Weights of a small image classifier.
Data: 45211 training examples, 149.5 epochs.
Rows from block 3 of a small image classifier, named by matrix and row number. Rows with one number belong to one channel. Each number is 200 + 30 x the weight over its row's rms, rounded and kept within 0 to 999. All counts start at 0.
After each channel's rows are labels from the 100 images, of 14848, where the channel reaches its highest value: "responds to" is what is common among them; "peak at" is the part of the image that holds the peak. Only what is clearly more common there than usual is listed. The data: photos of plants and fungi (iNaturalist). In brackets: how many of the 100.
# convs0: expand pointwise conv (model.blocks.3.convs.0.weight, 384x64x1x1), inputs 0-63
# convs1: depthwise 3x3 conv (model.blocks.3.convs.1.weight, 384x1x3x3), a 3x3 kernel
# convs2: project pointwise conv (model.blocks.3.convs.2.weight, 64x384x1x1, transposed), outputs 0-63

convs0.218,182,194,212,174,242,180,226,190,215,171,209,223,252,180,200,177,199,219,115,210,169,199,201,255,183,202,234,200,206,234,234,204,194,161,181,251,214,201,278,203,214,210,182,237,177,188,213,127,183,180,169,184,154,193,227,225,199,224,235,166,199,176,131,199
convs1.218,194,166,243,174,168,218,157,190,234
convs2.218,181,198,203,200,153,145,133,195,238,233,176,197,139,183,232,215,161,215,199,169,222,234,204,219,227,223,234,232,198,205,189,220,163,227,246,185,268,227,268,156,156,219,187,208,161,204,192,157,180,197,178,184,205,217,187,138,188,209,158,178,188,192,201,210
responds to: order Lamiales (25)
peak at: centre (43)

convs0.58,206,211,207,163,176,174,183,211,174,217,160,227,197,229,167,194,144,165,206,192,230,209,207,230,166,213,226,186,169,190,180,192,267,132,129,178,232,272,162,189,184,230,186,159,170,154,225,180,185,239,200,180,201,171,207,188,158,174,223,204,205,193,196,256
convs1.58,213,237,236,167,181,173,187,149,185
convs2.58,230,218,264,199,137,189,214,183,249,223,243,227,207,189,188,223,222,199,221,195,206,190,226,192,191,115,173,199,197,215,189,178,280,169,196,206,208,235,240,195,219,172,232,242,224,178,226,203,213,252,244,234,148,209,191,188,206,188,218,256,211,193,168,225
responds to: order Asterales (40); family: Asteraceae (40)
peak at: bottom centre (28)

convs0.300,183,161,226,198,130,170,276,206,202,237,189,193,172,178,209,196,151,179,173,196,208,144,206,226,151,175,152,208,188,220,200,209,281,197,161,169,221,236,218,235,184,208,213,245,220,246,170,247,183,194,159,226,181,173,205,194,213,182,201,217,222,190,223,229
convs1.300,162,182,207,176,239,225,225,198,146
convs2.300,201,227,212,191,156,272,151,167,217,210,231,201,232,185,199,153,201,215,242,205,212,204,225,235,162,192,181,203,190,256,179,154,233,175,207,197,206,216,239,202,153,205,231,170,205,209,237,187,186,255,246,160,141,162,165,200,247,219,233,192,213,211,198,255
responds to: order Asterales (50); family: Asteraceae (50)
peak at: centre (34)

convs0.374,223,231,230,160,134,175,190,150,170,237,182,245,142,202,164,208,183,179,195,188,191,214,205,235,171,217,212,206,190,189,152,233,219,200,229,207,260,236,190,210,203,208,178,192,212,197,231,214,148,210,196,206,210,172,202,207,196,203,189,210,294,228,183,284
convs1.374,234,213,167,222,208,162,172,158,166
convs2.374,178,170,208,185,144,160,198,220,211,167,187,297,195,218,191,181,218,174,170,209,174,190,260,192,195,195,182,169,213,207,181,212,171,198,232,197,170,160,237,197,217,135,223,207,227,147,211,230,148,226,164,232,164,213,192,254,211,223,216,192,177,161,209,151
responds to: order Asterales (48); family: Asteraceae (47)
peak at: centre (29)

convs0.375,169,213,154,170,165,239,203,236,197,213,216,206,215,218,199,189,189,223,204,211,190,155,208,177,146,178,185,141,175,215,236,199,247,216,193,193,193,244,201,215,235,214,173,196,150,195,177,222,197,195,182,207,231,164,120,200,148,107,185,194,203,160,186,252
convs1.375,167,190,218,152,196,252,171,222,217
convs2.375,184,226,247,163,210,196,162,265,201,226,191,198,190,234,156,175,153,258,229,204,216,219,189,162,156,188,242,179,195,239,182,215,233,222,216,175,211,240,213,200,157,175,196,181,147,201,227,153,224,212,226,208,223,172,187,160,181,163,148,194,183,202,199,274
responds to: order Asterales (31); family: Asteraceae (30)
peak at: centre (33)

convs0.99,199,199,207,185,105,208,213,179,195,260,212,210,207,189,207,199,182,175,207,180,177,194,242,196,152,186,246,181,188,217,218,184,240,163,169,200,222,289,176,209,185,228,220,221,218,175,179,237,133,204,198,179,194,153,201,195,164,156,228,218,255,193,214,236
convs1.99,208,236,155,167,193,238,179,169,228
convs2.99,207,194,210,175,161,177,179,187,200,222,220,222,200,198,185,187,186,198,235,201,215,172,197,247,153,214,182,242,241,269,136,176,247,131,187,166,233,247,199,203,180,199,206,239,263,206,205,193,180,254,187,210,157,201,157,188,243,203,218,240,233,212,209,242
responds to: order Asterales (42); family: Asteraceae (42)
peak at: centre (27)

convs0.214,205,301,203,203,217,215,218,213,152,163,160,222,224,225,194,215,193,190,248,204,227,183,121,189,216,212,199,223,229,204,210,190,129,192,185,206,233,218,237,193,165,219,207,226,203,238,246,181,170,240,230,202,230,193,215,217,224,250,138,205,184,190,207,230
convs1.214,156,234,167,167,237,178,172,208,188
convs2.214,163,199,188,230,155,138,210,212,177,228,139,162,176,250,235,151,184,169,166,216,184,192,281,179,173,172,180,189,198,193,196,233,230,199,243,193,198,199,181,174,196,180,181,158,189,175,169,153,170,207,192,259,164,161,170,241,213,161,206,192,195,189,220,195
responds to: order Lamiales (26)
peak at: centre (31)

convs0.361,244,192,223,204,152,180,260,165,201,198,208,203,181,203,187,189,159,164,219,209,215,162,228,254,158,171,202,195,216,235,162,184,262,151,149,196,222,251,245,174,135,206,243,203,229,204,192,203,141,202,220,186,198,172,174,206,211,206,255,231,211,194,224,213
convs1.361,165,218,203,174,226,245,180,165,161
convs2.361,235,177,238,186,158,186,142,159,207,236,228,241,202,192,188,180,222,175,236,196,202,216,231,217,164,181,187,223,168,237,156,145,222,168,193,183,222,239,238,195,185,193,190,254,252,186,171,178,170,257,200,215,166,200,182,213,277,197,245,237,223,196,193,218
responds to: order Asterales (40); family: Asteraceae (40)
peak at: centre (28)

convs0.250,217,200,229,184,107,177,228,144,157,221,205,225,196,220,198,186,144,176,214,180,225,184,190,249,168,192,191,208,173,185,151,237,234,174,189,201,236,238,200,216,154,179,220,188,184,233,207,196,167,220,172,200,196,168,219,207,170,212,161,206,263,201,164,270
convs1.250,225,237,181,231,199,151,175,166,175
convs2.250,182,183,218,177,151,186,197,233,190,195,169,267,200,203,192,185,237,155,198,196,127,200,234,172,194,194,161,174,225,207,183,193,179,206,225,189,194,172,245,205,229,152,229,198,202,165,223,184,162,258,167,213,102,207,181,231,237,223,226,190,183,170,235,181
responds to: order Asterales (52); family: Asteraceae (52)
peak at: centre (27)

convs0.5,214,169,235,161,166,169,213,184,159,204,202,274,192,165,164,189,157,196,207,178,205,183,186,229,175,196,199,224,156,218,220,189,215,199,210,163,254,256,276,213,184,187,198,181,158,215,194,159,180,254,216,205,195,155,190,204,196,201,174,143,219,181,221,269
convs1.5,176,163,158,153,218,229,187,229,198
convs2.5,179,183,209,184,149,174,205,168,195,241,219,237,225,172,198,149,177,261,187,215,227,194,215,203,213,188,157,238,155,260,166,202,253,173,249,200,235,237,211,218,183,174,214,190,202,174,220,204,164,258,253,194,178,173,244,214,208,208,182,140,205,212,238,228
responds to: order Asterales (42); family: Asteraceae (42)
peak at: centre (27)

convs0.104,211,174,224,180,181,166,252,204,208,209,222,208,227,249,217,207,165,163,140,188,158,167,194,231,171,192,168,200,218,184,220,216,260,182,175,257,190,228,217,252,211,211,223,175,182,220,173,205,203,126,208,176,186,169,237,195,146,143,179,168,174,152,202,216
convs1.104,159,232,179,171,247,167,191,215,179
convs2.104,211,199,220,194,181,239,197,189,201,217,176,147,178,179,145,211,153,238,224,212,242,218,209,201,153,190,197,178,174,208,177,252,209,184,219,205,224,181,230,194,139,175,200,203,204,259,247,190,234,201,236,214,152,187,162,179,282,254,204,201,230,237,220,242
responds to: order Asterales (36); family: Asteraceae (34)
peak at: centre (27)

convs0.301,224,214,226,197,176,207,242,210,205,209,217,229,227,226,223,189,159,150,187,219,164,179,195,243,123,130,215,173,236,172,216,210,246,125,161,200,212,230,206,233,190,179,209,170,224,265,208,211,217,152,213,213,233,181,182,198,179,174,161,222,185,197,183,240
convs1.301,191,165,170,250,229,161,212,191,171
convs2.301,171,187,258,178,196,235,161,263,191,203,162,187,218,250,173,169,199,212,239,198,214,203,219,205,136,190,178,173,170,205,186,216,253,232,190,162,153,182,231,214,172,202,235,205,188,220,228,123,252,200,219,228,179,167,173,166,230,167,185,197,209,205,171,244
responds to: order Asterales (41); family: Asteraceae (41)
peak at: centre (34)

convs0.332,201,208,216,154,128,198,158,160,142,248,179,224,223,213,220,180,182,173,175,185,210,231,218,199,171,207,229,211,146,179,204,220,206,119,166,169,259,238,192,181,152,199,187,211,178,196,205,180,171,215,243,192,203,197,225,218,173,204,182,190,246,186,200,268
convs1.332,194,240,225,168,181,230,184,166,154
convs2.332,197,198,198,183,123,180,232,163,188,201,189,235,206,174,198,163,192,200,165,185,159,204,238,163,188,174,181,219,233,228,173,192,179,194,246,207,225,213,261,177,198,147,212,180,183,138,221,214,152,258,213,203,119,180,181,235,202,222,183,159,226,189,230,222
responds to: order Asterales (53); family: Asteraceae (49)
peak at: centre (42)

convs0.292,240,191,229,186,105,173,244,165,169,209,212,215,209,206,179,210,127,185,176,171,223,178,187,246,158,210,193,217,175,180,211,223,240,117,145,195,238,249,185,221,170,205,208,220,198,210,202,208,182,211,191,198,193,155,210,191,163,185,192,201,237,199,190,248
convs1.292,176,243,195,215,225,154,185,157,175
convs2.292,202,202,257,176,125,210,152,186,214,248,199,213,201,188,185,180,220,186,216,185,153,211,251,196,176,160,179,196,206,228,152,161,230,182,225,196,224,232,282,208,203,192,205,211,218,186,229,191,188,272,203,215,112,202,179,204,234,209,229,210,214,206,210,225
responds to: order Asterales (48); family: Asteraceae (48)
peak at: centre (28)

convs0.149,147,248,211,200,169,200,172,217,164,234,125,234,190,143,204,218,144,195,209,183,186,213,170,188,187,187,223,225,167,194,231,238,176,183,223,188,268,222,252,201,164,189,179,192,138,225,244,216,216,209,188,202,208,179,211,188,196,236,150,170,210,196,203,260
convs1.149,162,152,192,215,211,153,205,235,179
convs2.149,188,239,177,209,151,155,155,157,176,244,155,178,237,183,235,157,198,203,153,201,180,241,249,172,205,199,188,244,148,203,194,208,184,192,258,240,236,214,199,204,222,172,183,170,189,165,214,213,141,195,243,194,189,178,237,222,200,174,172,155,233,221,225,220
responds to: order Lamiales (26)
peak at: centre (30)

convs0.35,223,178,222,169,212,148,190,242,217,195,208,266,199,250,189,193,139,181,128,201,180,219,216,242,180,219,199,204,206,202,196,200,254,168,133,199,212,224,163,237,216,216,188,140,195,217,215,128,235,184,208,209,200,200,238,194,182,161,211,189,173,182,160,220
convs1.35,201,229,204,250,187,165,198,153,167
convs2.35,210,222,251,201,211,270,192,222,235,221,220,206,234,231,170,181,208,216,232,196,201,228,255,203,145,111,208,162,204,188,181,175,239,227,211,194,173,227,252,183,184,189,212,181,206,204,208,178,239,226,266,240,185,175,200,178,216,162,190,237,224,218,171,243
responds to: order Asterales (33); family: Asteraceae (33)
peak at: centre (30)

convs0.151,168,161,233,194,127,218,199,162,246,264,210,187,131,192,204,185,125,176,178,195,214,246,239,237,154,179,193,144,169,175,191,232,247,194,205,177,220,226,208,224,161,234,171,206,235,230,179,198,192,208,181,210,185,181,240,186,195,193,213,211,209,216,193,226
convs1.151,175,161,187,236,231,229,168,171,171
convs2.151,177,195,171,187,159,236,155,154,175,198,244,216,205,192,189,154,213,216,250,191,190,184,192,234,159,223,165,229,185,252,184,175,205,204,228,215,201,191,249,227,160,201,215,242,240,217,211,151,160,261,165,185,124,166,193,217,247,226,225,180,211,205,195,231
responds to: order Asterales (45); family: Asteraceae (45)
peak at: centre (29)

convs0.115,167,215,225,197,155,196,194,243,208,205,178,214,199,243,243,188,147,179,168,215,187,208,224,196,119,153,202,151,182,184,213,223,231,168,160,220,191,237,184,229,168,220,211,197,185,204,166,182,165,137,200,202,178,155,200,194,181,138,138,209,172,177,158,229
convs1.115,224,228,227,215,212,199,163,159,149
convs2.115,217,172,186,202,201,280,246,173,206,191,192,188,219,165,210,182,237,161,180,196,209,173,181,218,173,88,184,195,233,190,190,190,211,236,222,175,218,213,262,185,218,227,184,254,253,251,200,195,226,201,206,222,172,201,149,198,189,192,190,216,202,237,203,239
responds to: order Asterales (28); family: Asteraceae (28)
peak at: bottom centre (28); centre (27)

convs0.309,220,159,252,199,142,180,209,168,200,236,216,238,165,182,191,204,153,176,217,177,206,210,226,259,151,178,223,203,190,210,177,183,250,146,141,196,232,254,209,207,156,228,232,221,227,203,179,174,139,218,193,175,168,169,204,165,186,187,224,221,226,200,174,234
convs1.309,187,157,178,166,210,251,165,205,223
convs2.309,203,194,225,196,159,191,161,192,200,234,240,224,208,193,186,167,202,200,268,193,175,201,232,245,167,180,206,217,207,240,129,152,230,148,205,198,220,252,222,204,163,199,213,211,245,195,195,166,152,264,190,201,153,191,200,192,274,213,235,230,220,215,207,217
responds to: order Asterales (46); family: Asteraceae (46)
peak at: centre (32)

convs0.24,152,187,137,177,148,231,156,218,181,257,202,191,226,190,209,191,201,221,241,210,205,164,219,181,190,187,204,164,163,206,202,226,265,208,143,190,203,228,202,232,221,199,201,211,185,171,168,251,168,190,119,170,235,189,163,208,138,177,213,213,217,187,228,210
convs1.24,188,222,167,172,249,154,197,220,174
convs2.24,206,165,234,181,197,197,209,245,208,200,199,162,161,208,155,191,151,228,186,210,244,220,208,188,145,175,167,193,198,214,171,235,250,214,208,164,202,203,233,169,139,179,227,224,197,262,219,176,244,215,231,234,162,189,152,162,273,209,182,195,201,230,207,241
responds to: order Asterales (32); family: Asteraceae (32)
peak at: centre (30)

convs0.372,222,177,203,176,210,166,226,238,187,191,219,264,183,234,220,172,181,163,159,201,129,181,200,228,144,177,197,199,222,197,220,181,259,152,199,168,204,238,204,219,238,194,203,164,207,203,203,184,232,176,232,201,253,172,176,206,165,119,182,182,189,159,169,230
convs1.372,213,181,159,235,196,143,224,226,187
convs2.372,199,189,257,172,202,169,157,257,205,225,183,209,211,247,150,194,163,257,188,202,234,216,200,212,186,226,216,210,174,238,148,212,251,217,218,146,195,224,199,216,185,135,235,200,174,187,211,136,239,235,180,227,229,189,201,158,204,152,166,200,198,213,188,224
responds to: order Asterales (28); family: Asteraceae (28); text has "common" (26)
peak at: centre (33)

convs0.209,291,200,238,198,193,156,194,190,150,179,196,217,181,258,175,203,204,154,189,189,226,218,215,187,194,180,196,208,267,166,156,159,235,183,127,205,202,226,148,214,204,197,229,177,233,142,183,209,172,187,230,198,211,196,209,196,208,163,190,253,218,213,172,208
convs1.209,228,231,212,212,165,168,172,165,157
convs2.209,216,215,222,213,175,187,170,176,217,268,187,199,195,205,186,209,220,199,201,159,160,189,256,229,184,191,223,180,216,216,189,170,199,117,218,199,201,236,177,203,245,190,204,238,234,186,163,282,223,236,245,243,181,195,202,181,207,149,212,245,264,217,208,219
responds to: order Ranunculales (25)
peak at: centre (31)

convs0.106,164,170,186,166,179,215,184,214,189,240,203,206,223,202,227,199,211,162,225,198,191,199,201,191,180,158,240,166,173,174,246,201,246,157,201,169,208,243,204,218,189,236,191,204,172,121,126,217,154,186,210,190,200,160,198,180,171,115,186,170,156,188,216,236
convs1.106,193,231,166,158,238,172,177,172,222
convs2.106,231,164,202,194,176,243,217,215,190,196,216,192,184,186,167,185,187,213,250,195,252,204,173,202,168,185,145,234,206,225,154,191,257,184,197,156,200,194,197,173,150,220,218,228,210,235,247,171,247,239,233,197,161,205,133,162,220,234,230,223,208,241,161,247
responds to: order Asterales (39); family: Asteraceae (39)
peak at: centre (27)

convs0.277,230,185,220,214,133,189,224,178,217,256,211,190,219,194,234,212,182,214,187,201,196,233,203,239,201,170,198,175,185,203,243,213,189,186,217,192,231,242,219,242,214,182,225,230,256,217,172,224,186,232,292,252,254,201,222,179,215,156,128,218,221,228,213,209
convs1.277,216,250,226,170,184,184,176,173,156
convs2.277,190,216,199,184,164,246,202,189,182,247,169,202,230,129,197,197,226,180,165,182,128,208,144,248,204,218,167,189,201,250,200,183,158,178,192,188,251,190,192,251,248,208,194,188,221,207,220,228,177,231,163,144,181,220,166,206,230,227,210,238,219,249,210,214
responds to: order Asterales (39); family: Asteraceae (39)
peak at: centre (36)