Weights of a small image classifier: 24-pixel images, 45211 training examples.
Rows from block 6 of a small image classifier, named by matrix and row number. Rows with one number belong to one channel. Each number is 500 + 50 x the weight over its row's rms, rounded and kept within 0 to 999. All counts start at 0. Numbers have three digits each.
After each channel's rows are labels from the 100 images, of 14848, where the channel reaches its highest value: "strongest on" is what is common among them. Only what is clearly more common there than usual is listed. The data: photos of plants and fungi (iNaturalist).
# convs0: expand pointwise conv (model.blocks.6.convs.0.weight, 768x128x1x1), inputs 0-127
# convs1: depthwise 3x3 conv (model.blocks.6.convs.1.weight, 768x1x3x3), a 3x3 kernel
# convs2: project pointwise conv (model.blocks.6.convs.2.weight, 128x768x1x1, transposed), outputs 0-127

convs0.290:489411542545443389505532558583495471503520469405583496467466554553554439526578495537506436441472464479444544409471500590539524498502531481443424525478459441449428453468439542477432408635477607497583462500555462502550405536588464552482465502486521523434466531526511517544500500509469484515490415431579571516544466483548536531463538445535460473434479616446531470499495414482482474505568
convs1.290:584485466472413541497534553
convs2.290:530465540521455511592512491549442568427464559460557425449466482485522488546531439483454527499518529437462449563423508532564494458613537469476483516412622484494422427526424528521528430524464530508440447557512515557652449510478480486516524571413469468457518481522623407461518484498439441504420573478563563441534422532597476456463539552500465494587485522516436494517444466480549464471461
strongest on: order Caryophyllales; class Liliopsida

convs0.635:537477528498420575512424466445455400468527432512513569472573514486458603473524562482413534478489464487475584500560420537499564519511543446470488518508562451498397482538488432576444496464437495513545529487452572453444477495545494590523561471456573495548526575467531383555543465439489520491483436505511618481502501530487596663557492504530511475481528385490447512505460429479578484477439
convs1.635:442455436528463540548548567
convs2.635:470550516438481548489438625510452447516553581455499511523547536465491433517529537495516472503422546462505520488483507496454621469462602514531570548358484499539456509445541452535488425545490487476511559494461447530478479420508490590585555423417487521632446470403466444469597468478499550566483429535476471463545429582448548561538563500620533510475480522489485495444522521462560451460470
strongest on: kingdom Fungi; phylum Basidiomycota; class Agaricomycetes

convs0.133:504468493566508496554500510462404561446531506533510489533483446600521507497554543590441429585525480507394408464502428589498480551478526550548444589533420557462525533467482642516517491543575546492481475444437489507515440568488419530493450475606480517387495450563500412450467495435495580444517456581504515583548484415472595523530526466471486507508501504489608567453486506481461513505555
convs1.133:549525422466449528456483582
convs2.133:501530507563499415410530532488467580461553467495532501596461505466516471472501492523472466607486382563513414438481496523473547525548525512486466542473533423526403495500492638509512557516529414474458439380491450442582391464374478541528476561503508513495506452432534486416524447436499596427546501533579461499520497568504486450464567447486443522475434484527421469404445519482487483532477
strongest on: class Liliopsida

convs0.725:472498379465511494569576502552429479418411538591480591468486436533524513470499559404509582513450498527517551541531536504484506490472519568566429499531549567591518481551600460489549471544447491567510503546472500474568532454538617439464569468510548504485522463473443526516533522450589456448497552505542553540490563537457474557451563536536401598494440493579458365486556495465520500509411
convs1.725:550487549481485590466457425
convs2.725:469412441411509530562524468509467391490450521559434563451470567509545425439556587436570442443473572535517494530502459457547550507437487553544423457438496460555543506578560528531560477477506514560470539420410478479468599475532540510459463513450552507461451427617522500528441414563517470538509562428471524502456497499580452630503544455465450532556547527550436465516459578521472485502562
strongest on: class Liliopsida

convs0.324:486479463476493492548440426507461501571532432493490469537553404565493548509506485601414558615540432453433462531517456441419401500464471533475466539520444546533495559446556540471499593540489434526512537522566502492506429479515512429460451506496473488516545429577421436468515398465531540477599473512435448569459454517522523512545541563519379519580543499324505523460485471473514531495554
convs1.324:550470498592434475532456448
convs2.324:427522457488466481487436487417532505586537571514438446538475545547465524479438398493525462590458456357607395422509425516509371547539472466507459498522484541517569522445510536512544532545511566538580455536495525451452494527489458526478487500545472485514494466465396479395543492546555462514519529557484520578487405601471486503573538482486444555453500559431494618546500476475484539547578
strongest on: class Liliopsida

convs0.655:503472523515415511474448590512515503457488472474477536462556508513522536489441449398406471461609555471463495570526595483526412487496534456490546513417548469436406522487471443525461467533542518460451457436480555515516541446610584368521443488557527512446473398505514491487449462565439528445439601477560501536610622470572505483533440539552459498472504529567586463502511474544481453470467
convs1.655:526541558459501434461431433
convs2.655:529469524530568584557507439528555493504520538491566628510505567522360475489516443579582513487546559528601468565538479462497505474536374554525457446488503597446586406518483504439480414516437481553488435486623481461422546448464424497482489443417458529482527451452501492459444525456522477505544494532451492519440451535528496473485542464385460428445532488501425563553528476506461506572492
strongest on: order Asterales; family: Asteraceae

convs0.28:411446480448505495521445534475510449492488464535621502502447488531449566519450593532449535540484533558559501357624536461544580446419462501468520521571538539491450493500466546511495521529532374514499466469417521551460536470530525477572508497432530547452574595567441370549531460517545521508503509489418476512560519443525548470583494490433547463460559495518554520430606493573544554526459
convs1.28:600537545466483457540506565
convs2.28:520484522511482443492505386497395504395480455436447533518401552461525446608444563495454445503605492474535509461496500439468475511525541535472561535559394550515454501517415461507443542628491543469465491503522480574562486497428585505552469495527484525436461534551454566508469493528538558490532450480494451471468551621602454602458440494513487487499427545450493550478406498474497559612514
strongest on: class Liliopsida

convs0.528:507485495555499471440495475462560516468607418590497506504434443529461601487472426474529490458510411436554405509521456479557622502501421569487430545501470544502483436446581572571578597536653509522522503497478575476448481507401499433436496464475543496558555484534469512527476479529451461485478492511393490415525500563546416491518538509564449495487464523400559492505491524473455503584462
convs1.528:474529536441479575541469414
convs2.528:541483465540490510504457502457521519519583385539535530517393444490589539540519502556554493443510440464499485499560489509541571403505442462437518438554552519561510440431613568526545523547620601458487440428492510488412570514418554497461528552570475453588488494476461504545477518519517450542531499538465413429532525492492418423543538572498468523431428527452486486494446445446505527625438
strongest on: order Lamiales

convs0.721:499499537554458466537495497570536505527512532375537438473495545492476466566583457502502423512522473556426522466534487534468430475515498457552500501490468390553411534504544567503480484522465509431580520389479525623589494510481475483419477459442383575456506536455533512503524466529396510407544534469526536513582532588443453533424457553484522495505437518499554507537537421599504475352460
convs1.721:477453506544477570588516566
convs2.721:477570481585537456476526437399482486503418504450528466565379513442434560585511532504447534556467467501539446438447501518454528447500507508377539557509503442521425563575481425526594538459462455511514565545461516596607547513507590517556518497583542506429496513540475562521414502570511516502536515486500506507504571491601432433495484556548484409590450562474531458492576524437541559490509
strongest on: order Caryophyllales; family: Cactaceae

convs0.50:419425515491493494473426451421490460502452461455539503482443493519507454494467529497478576503489516541527453380566559486547561494423491470515471496576470464541495468531482519477457479559470506491514520444488531508510495558633544401516468532407503531410552569466527492593462552518499570579483497470477462576586519310425453523466557528446496386497551570502522430524609544531531567485489
convs1.50:570566559514502497425467447
convs2.50:557542637489457492522554486521543567420522410469482490496480528463563479472497512479417405447573464487458517539410522514476453480497568633507607447453419526497520544456422395525421548418552513470466456514504560519494392413461514450590432436580513497498429505553440533532446566555567518453494490508507554493578493608527466516504503463534437517475560510526507501483434507529502529465554
strongest on: class Liliopsida

convs0.759:514479515555573529460489504513559556506571516548498470557564480531486492499465377531493480490448474561510497498458568476417442474375438502517505519503509568450474496519447510569466424450612430474533468474474511546597532635531531446439378504581539421444470449462540486464539441515500569390447502504533487519531469481483558509480592512566444496553518537547557575479508448481385504530609
convs1.759:464505521445427560444506575
convs2.759:457496454625446467543479577542564548443604540501480496445486504470443457504554494455513505507560494423554470443393548387443520492469514415531510464447541559477541503488408558493527459468511387491488488445490517518662552569449569564493516490566579466501477450458512516401489450536455534493480538524505516472568551472478543515485469408517504537423591506560514550490591475511469449607525
strongest on: order Asterales; family: Asteraceae

convs0.468:446521489549460579545533571519523565495449392624575467451520426473463587532494549417521433453486462486516468541543456470542579429576549512528487474484550590568537445496468577509541484564591534543460552506488496501518457476508456470529465472438522447459570476506494464435507447458471455402485555549504448541552517551494573582620485502431498498419547475622533581530478437479450425516468
convs1.468:494486501466454605467453568
convs2.468:458542543505531498575452485481461546614551459543533560448523444514507530490484525435536532434451540480513475518499458482562535466576533513510558547525491527474495568401531583395524424568491570463515517468543413413518427516455468544469554575463535517521564549484506548498501556480544479473558472532472438472531659449556513552568419604335494511548589520532409496503464516525452498491460
strongest on: order Ranunculales

convs0.46:415520528539488461463413448410517474484576490557608494445484446488501507460515532389457518548624437505463505533574412554456529501549518474524503551472507571469451469522407505530543542486528524493525548478396582450464461517577490551548461516551511428550528469430498525552492432558561502501476554542551579450465530548514531502518575459387534410507482515510514615487490506621431594476460
convs1.46:467454429484460517592493560
convs2.46:419536419463476510451464498550537485511608468572415548447504487546570456446555527426567469470539460413462476516467462510477473549485512528516529574506464409475569547497450552499527573555469516463434462510514508410628397490571474603599557416473496480515425455510457558513587504507555517617474509575555511450467536456475420531483531454454447472534516560486420493511445536521451559512561
strongest on: kingdom Fungi

convs0.343:469471486464417454407596466485578444529482496553521362515534547411546595442415438417523538484430538483571363482495519517523412547500418483469520497495510441546452443426513547458488502455543483554507509554480460510522436494380493493498456499574554463560485536437459482501525525514541490516495431482498452435487482584473564480444502527402500516580588466435411493467490475484592526513561
convs1.343:516478560492415542546508583
convs2.343:407485405491484461450486447467479420500449542549434516530568543499522479544494461537485510445425474457624523454511449459511413548430488414552579514499565565522459535541494533423557535529531554512478529537480547576542453526455513475389426475523480515520505480526493485470502447651453424481576546567403455590508586628529484452534474529540496515509476434420460481488455507516594551530472
strongest on: class Liliopsida

convs0.217:512358478547488438442629493521559438458503536536474492596532419468460556520469485427519486553453390530545450435492483465517583524465452541514467642460457546560543509505484552544478557493528586473415478565506559517489427503440443460406485588534540497445530539568466440528479486480407529491568423474494489428450530546491427562526528491491474455460525457377542507481456531483516456516479
convs1.217:520559516526513548423414456
convs2.217:507523380547438508469582534564442488509520517557502469498465402556523484547477492589456449503514458443544445463579426512599563444396469524497552499491493496508520514444581494506543561571593518509456526477465498512548506443433499479516522645569502566505478387541432489510470524472589453479472532559492437440549542487537439431566479513526457402390488512573480416494453439487513480582482
strongest on: order Lamiales

convs0.538:494485576479479446526505519524509454512466515466455509505521433522564541558510507616396480499434352438411488480482463495528509424525492527468462508438447544425518510335482461509518517553533562539573572486500506528556469586562388467439380524498510408463545467533494516437572485466539503481551463458464549624533437487485536505507493512563421560474483578410521509456428493463511494523533
convs1.538:513530493560463448414488579
convs2.538:560527416571442476525504518481429532447471513421469490587474466546604497537508448478470529576420473484533511426490379612536480459529509448470434502451553471649470483493435472463502552484531546494476443477442473477505518457473473546475558479523458419504585560506551523486540468525488437411549562508535571481538482494589481524434502499496438504524366515507450501393437504439527377563461
strongest on: class: Liliopsida; order Asparagales; family: Asparagaceae

convs0.549:556399480452497548527439486504529487494581534505471586492500493502439421536466511529602484469522517569506473426645498471570559423442509515514484490494481418507474480512435456520483539572542537477494437437499579468492458542531543454400513537402528556476596496531557437536498504519515541493488613493454428407534515473566497455541439511521405445461405509438593478486542591450493462556402
convs1.549:475498478480490528538618569
convs2.549:492433510456444419520604504490485405485480465415534523548496562501454520510499572372464504538450500475498578387559425394501488590535479497531423629512497491522423510503549442484462440610504415509522499458479534546388553479512488466590499423510538481446472508549508423509521538414436513615525527444474451512450531533523446491537514523517532455531454462519549468389471511496537468449521
strongest on: order Lamiales

convs0.273:510459544412520492507535538524493428538459537499421466493542507518462576474527464483575468569546553581508404473521442546469477459535451471524483539602521509570528542562430604516505557400534431480444500538488547423575522478529553594555523410535541491514512503459421519522567489509508605546470505440496490436532552481444483599440559443431575500557458479408512592495447514515524435376543
convs1.273:512543549527510521414437425
convs2.273:501406499479466470597455545578580469492537515564537437546557577417444537541472466507518397470373453501441527487540601531520504519479499456468554440514473519449479442537534536542495470472440541530442434428517503496463510606454418562410440546470486537530473555432523500506463466462497527526444456519486545472477544552515535593405414467486542506490476456370556457625479454510518572488443
strongest on: class Liliopsida

convs0.238:439517464395519473582426480434546498511476552492461571497530451558466462468428559402497572496574522549477478451519569435570459414501487512612557559459537480471541505512441493484529478529559489511573547448427575444525554535586505520515542468530567512425506474524513445501554525519542595497511570491519487592534558449538536422574511502481521523466527560624472613474605522565518486421429
convs1.238:442427453518462505562558550
convs2.238:512523447522498512489454612536386526455461517571434585498511476515556447504457520517453602527523475480367592526486475545575618538488506552492519527509515440463486581499484528476487487551457496566585514494530485481502498525572457474589552469443544541464485425532465519426491505474392444452413501532585466395421572469555495415496495534571434504559492547505432513591544476449504423553476
strongest on: family: Asteraceae; order: Asterales; order Ranunculales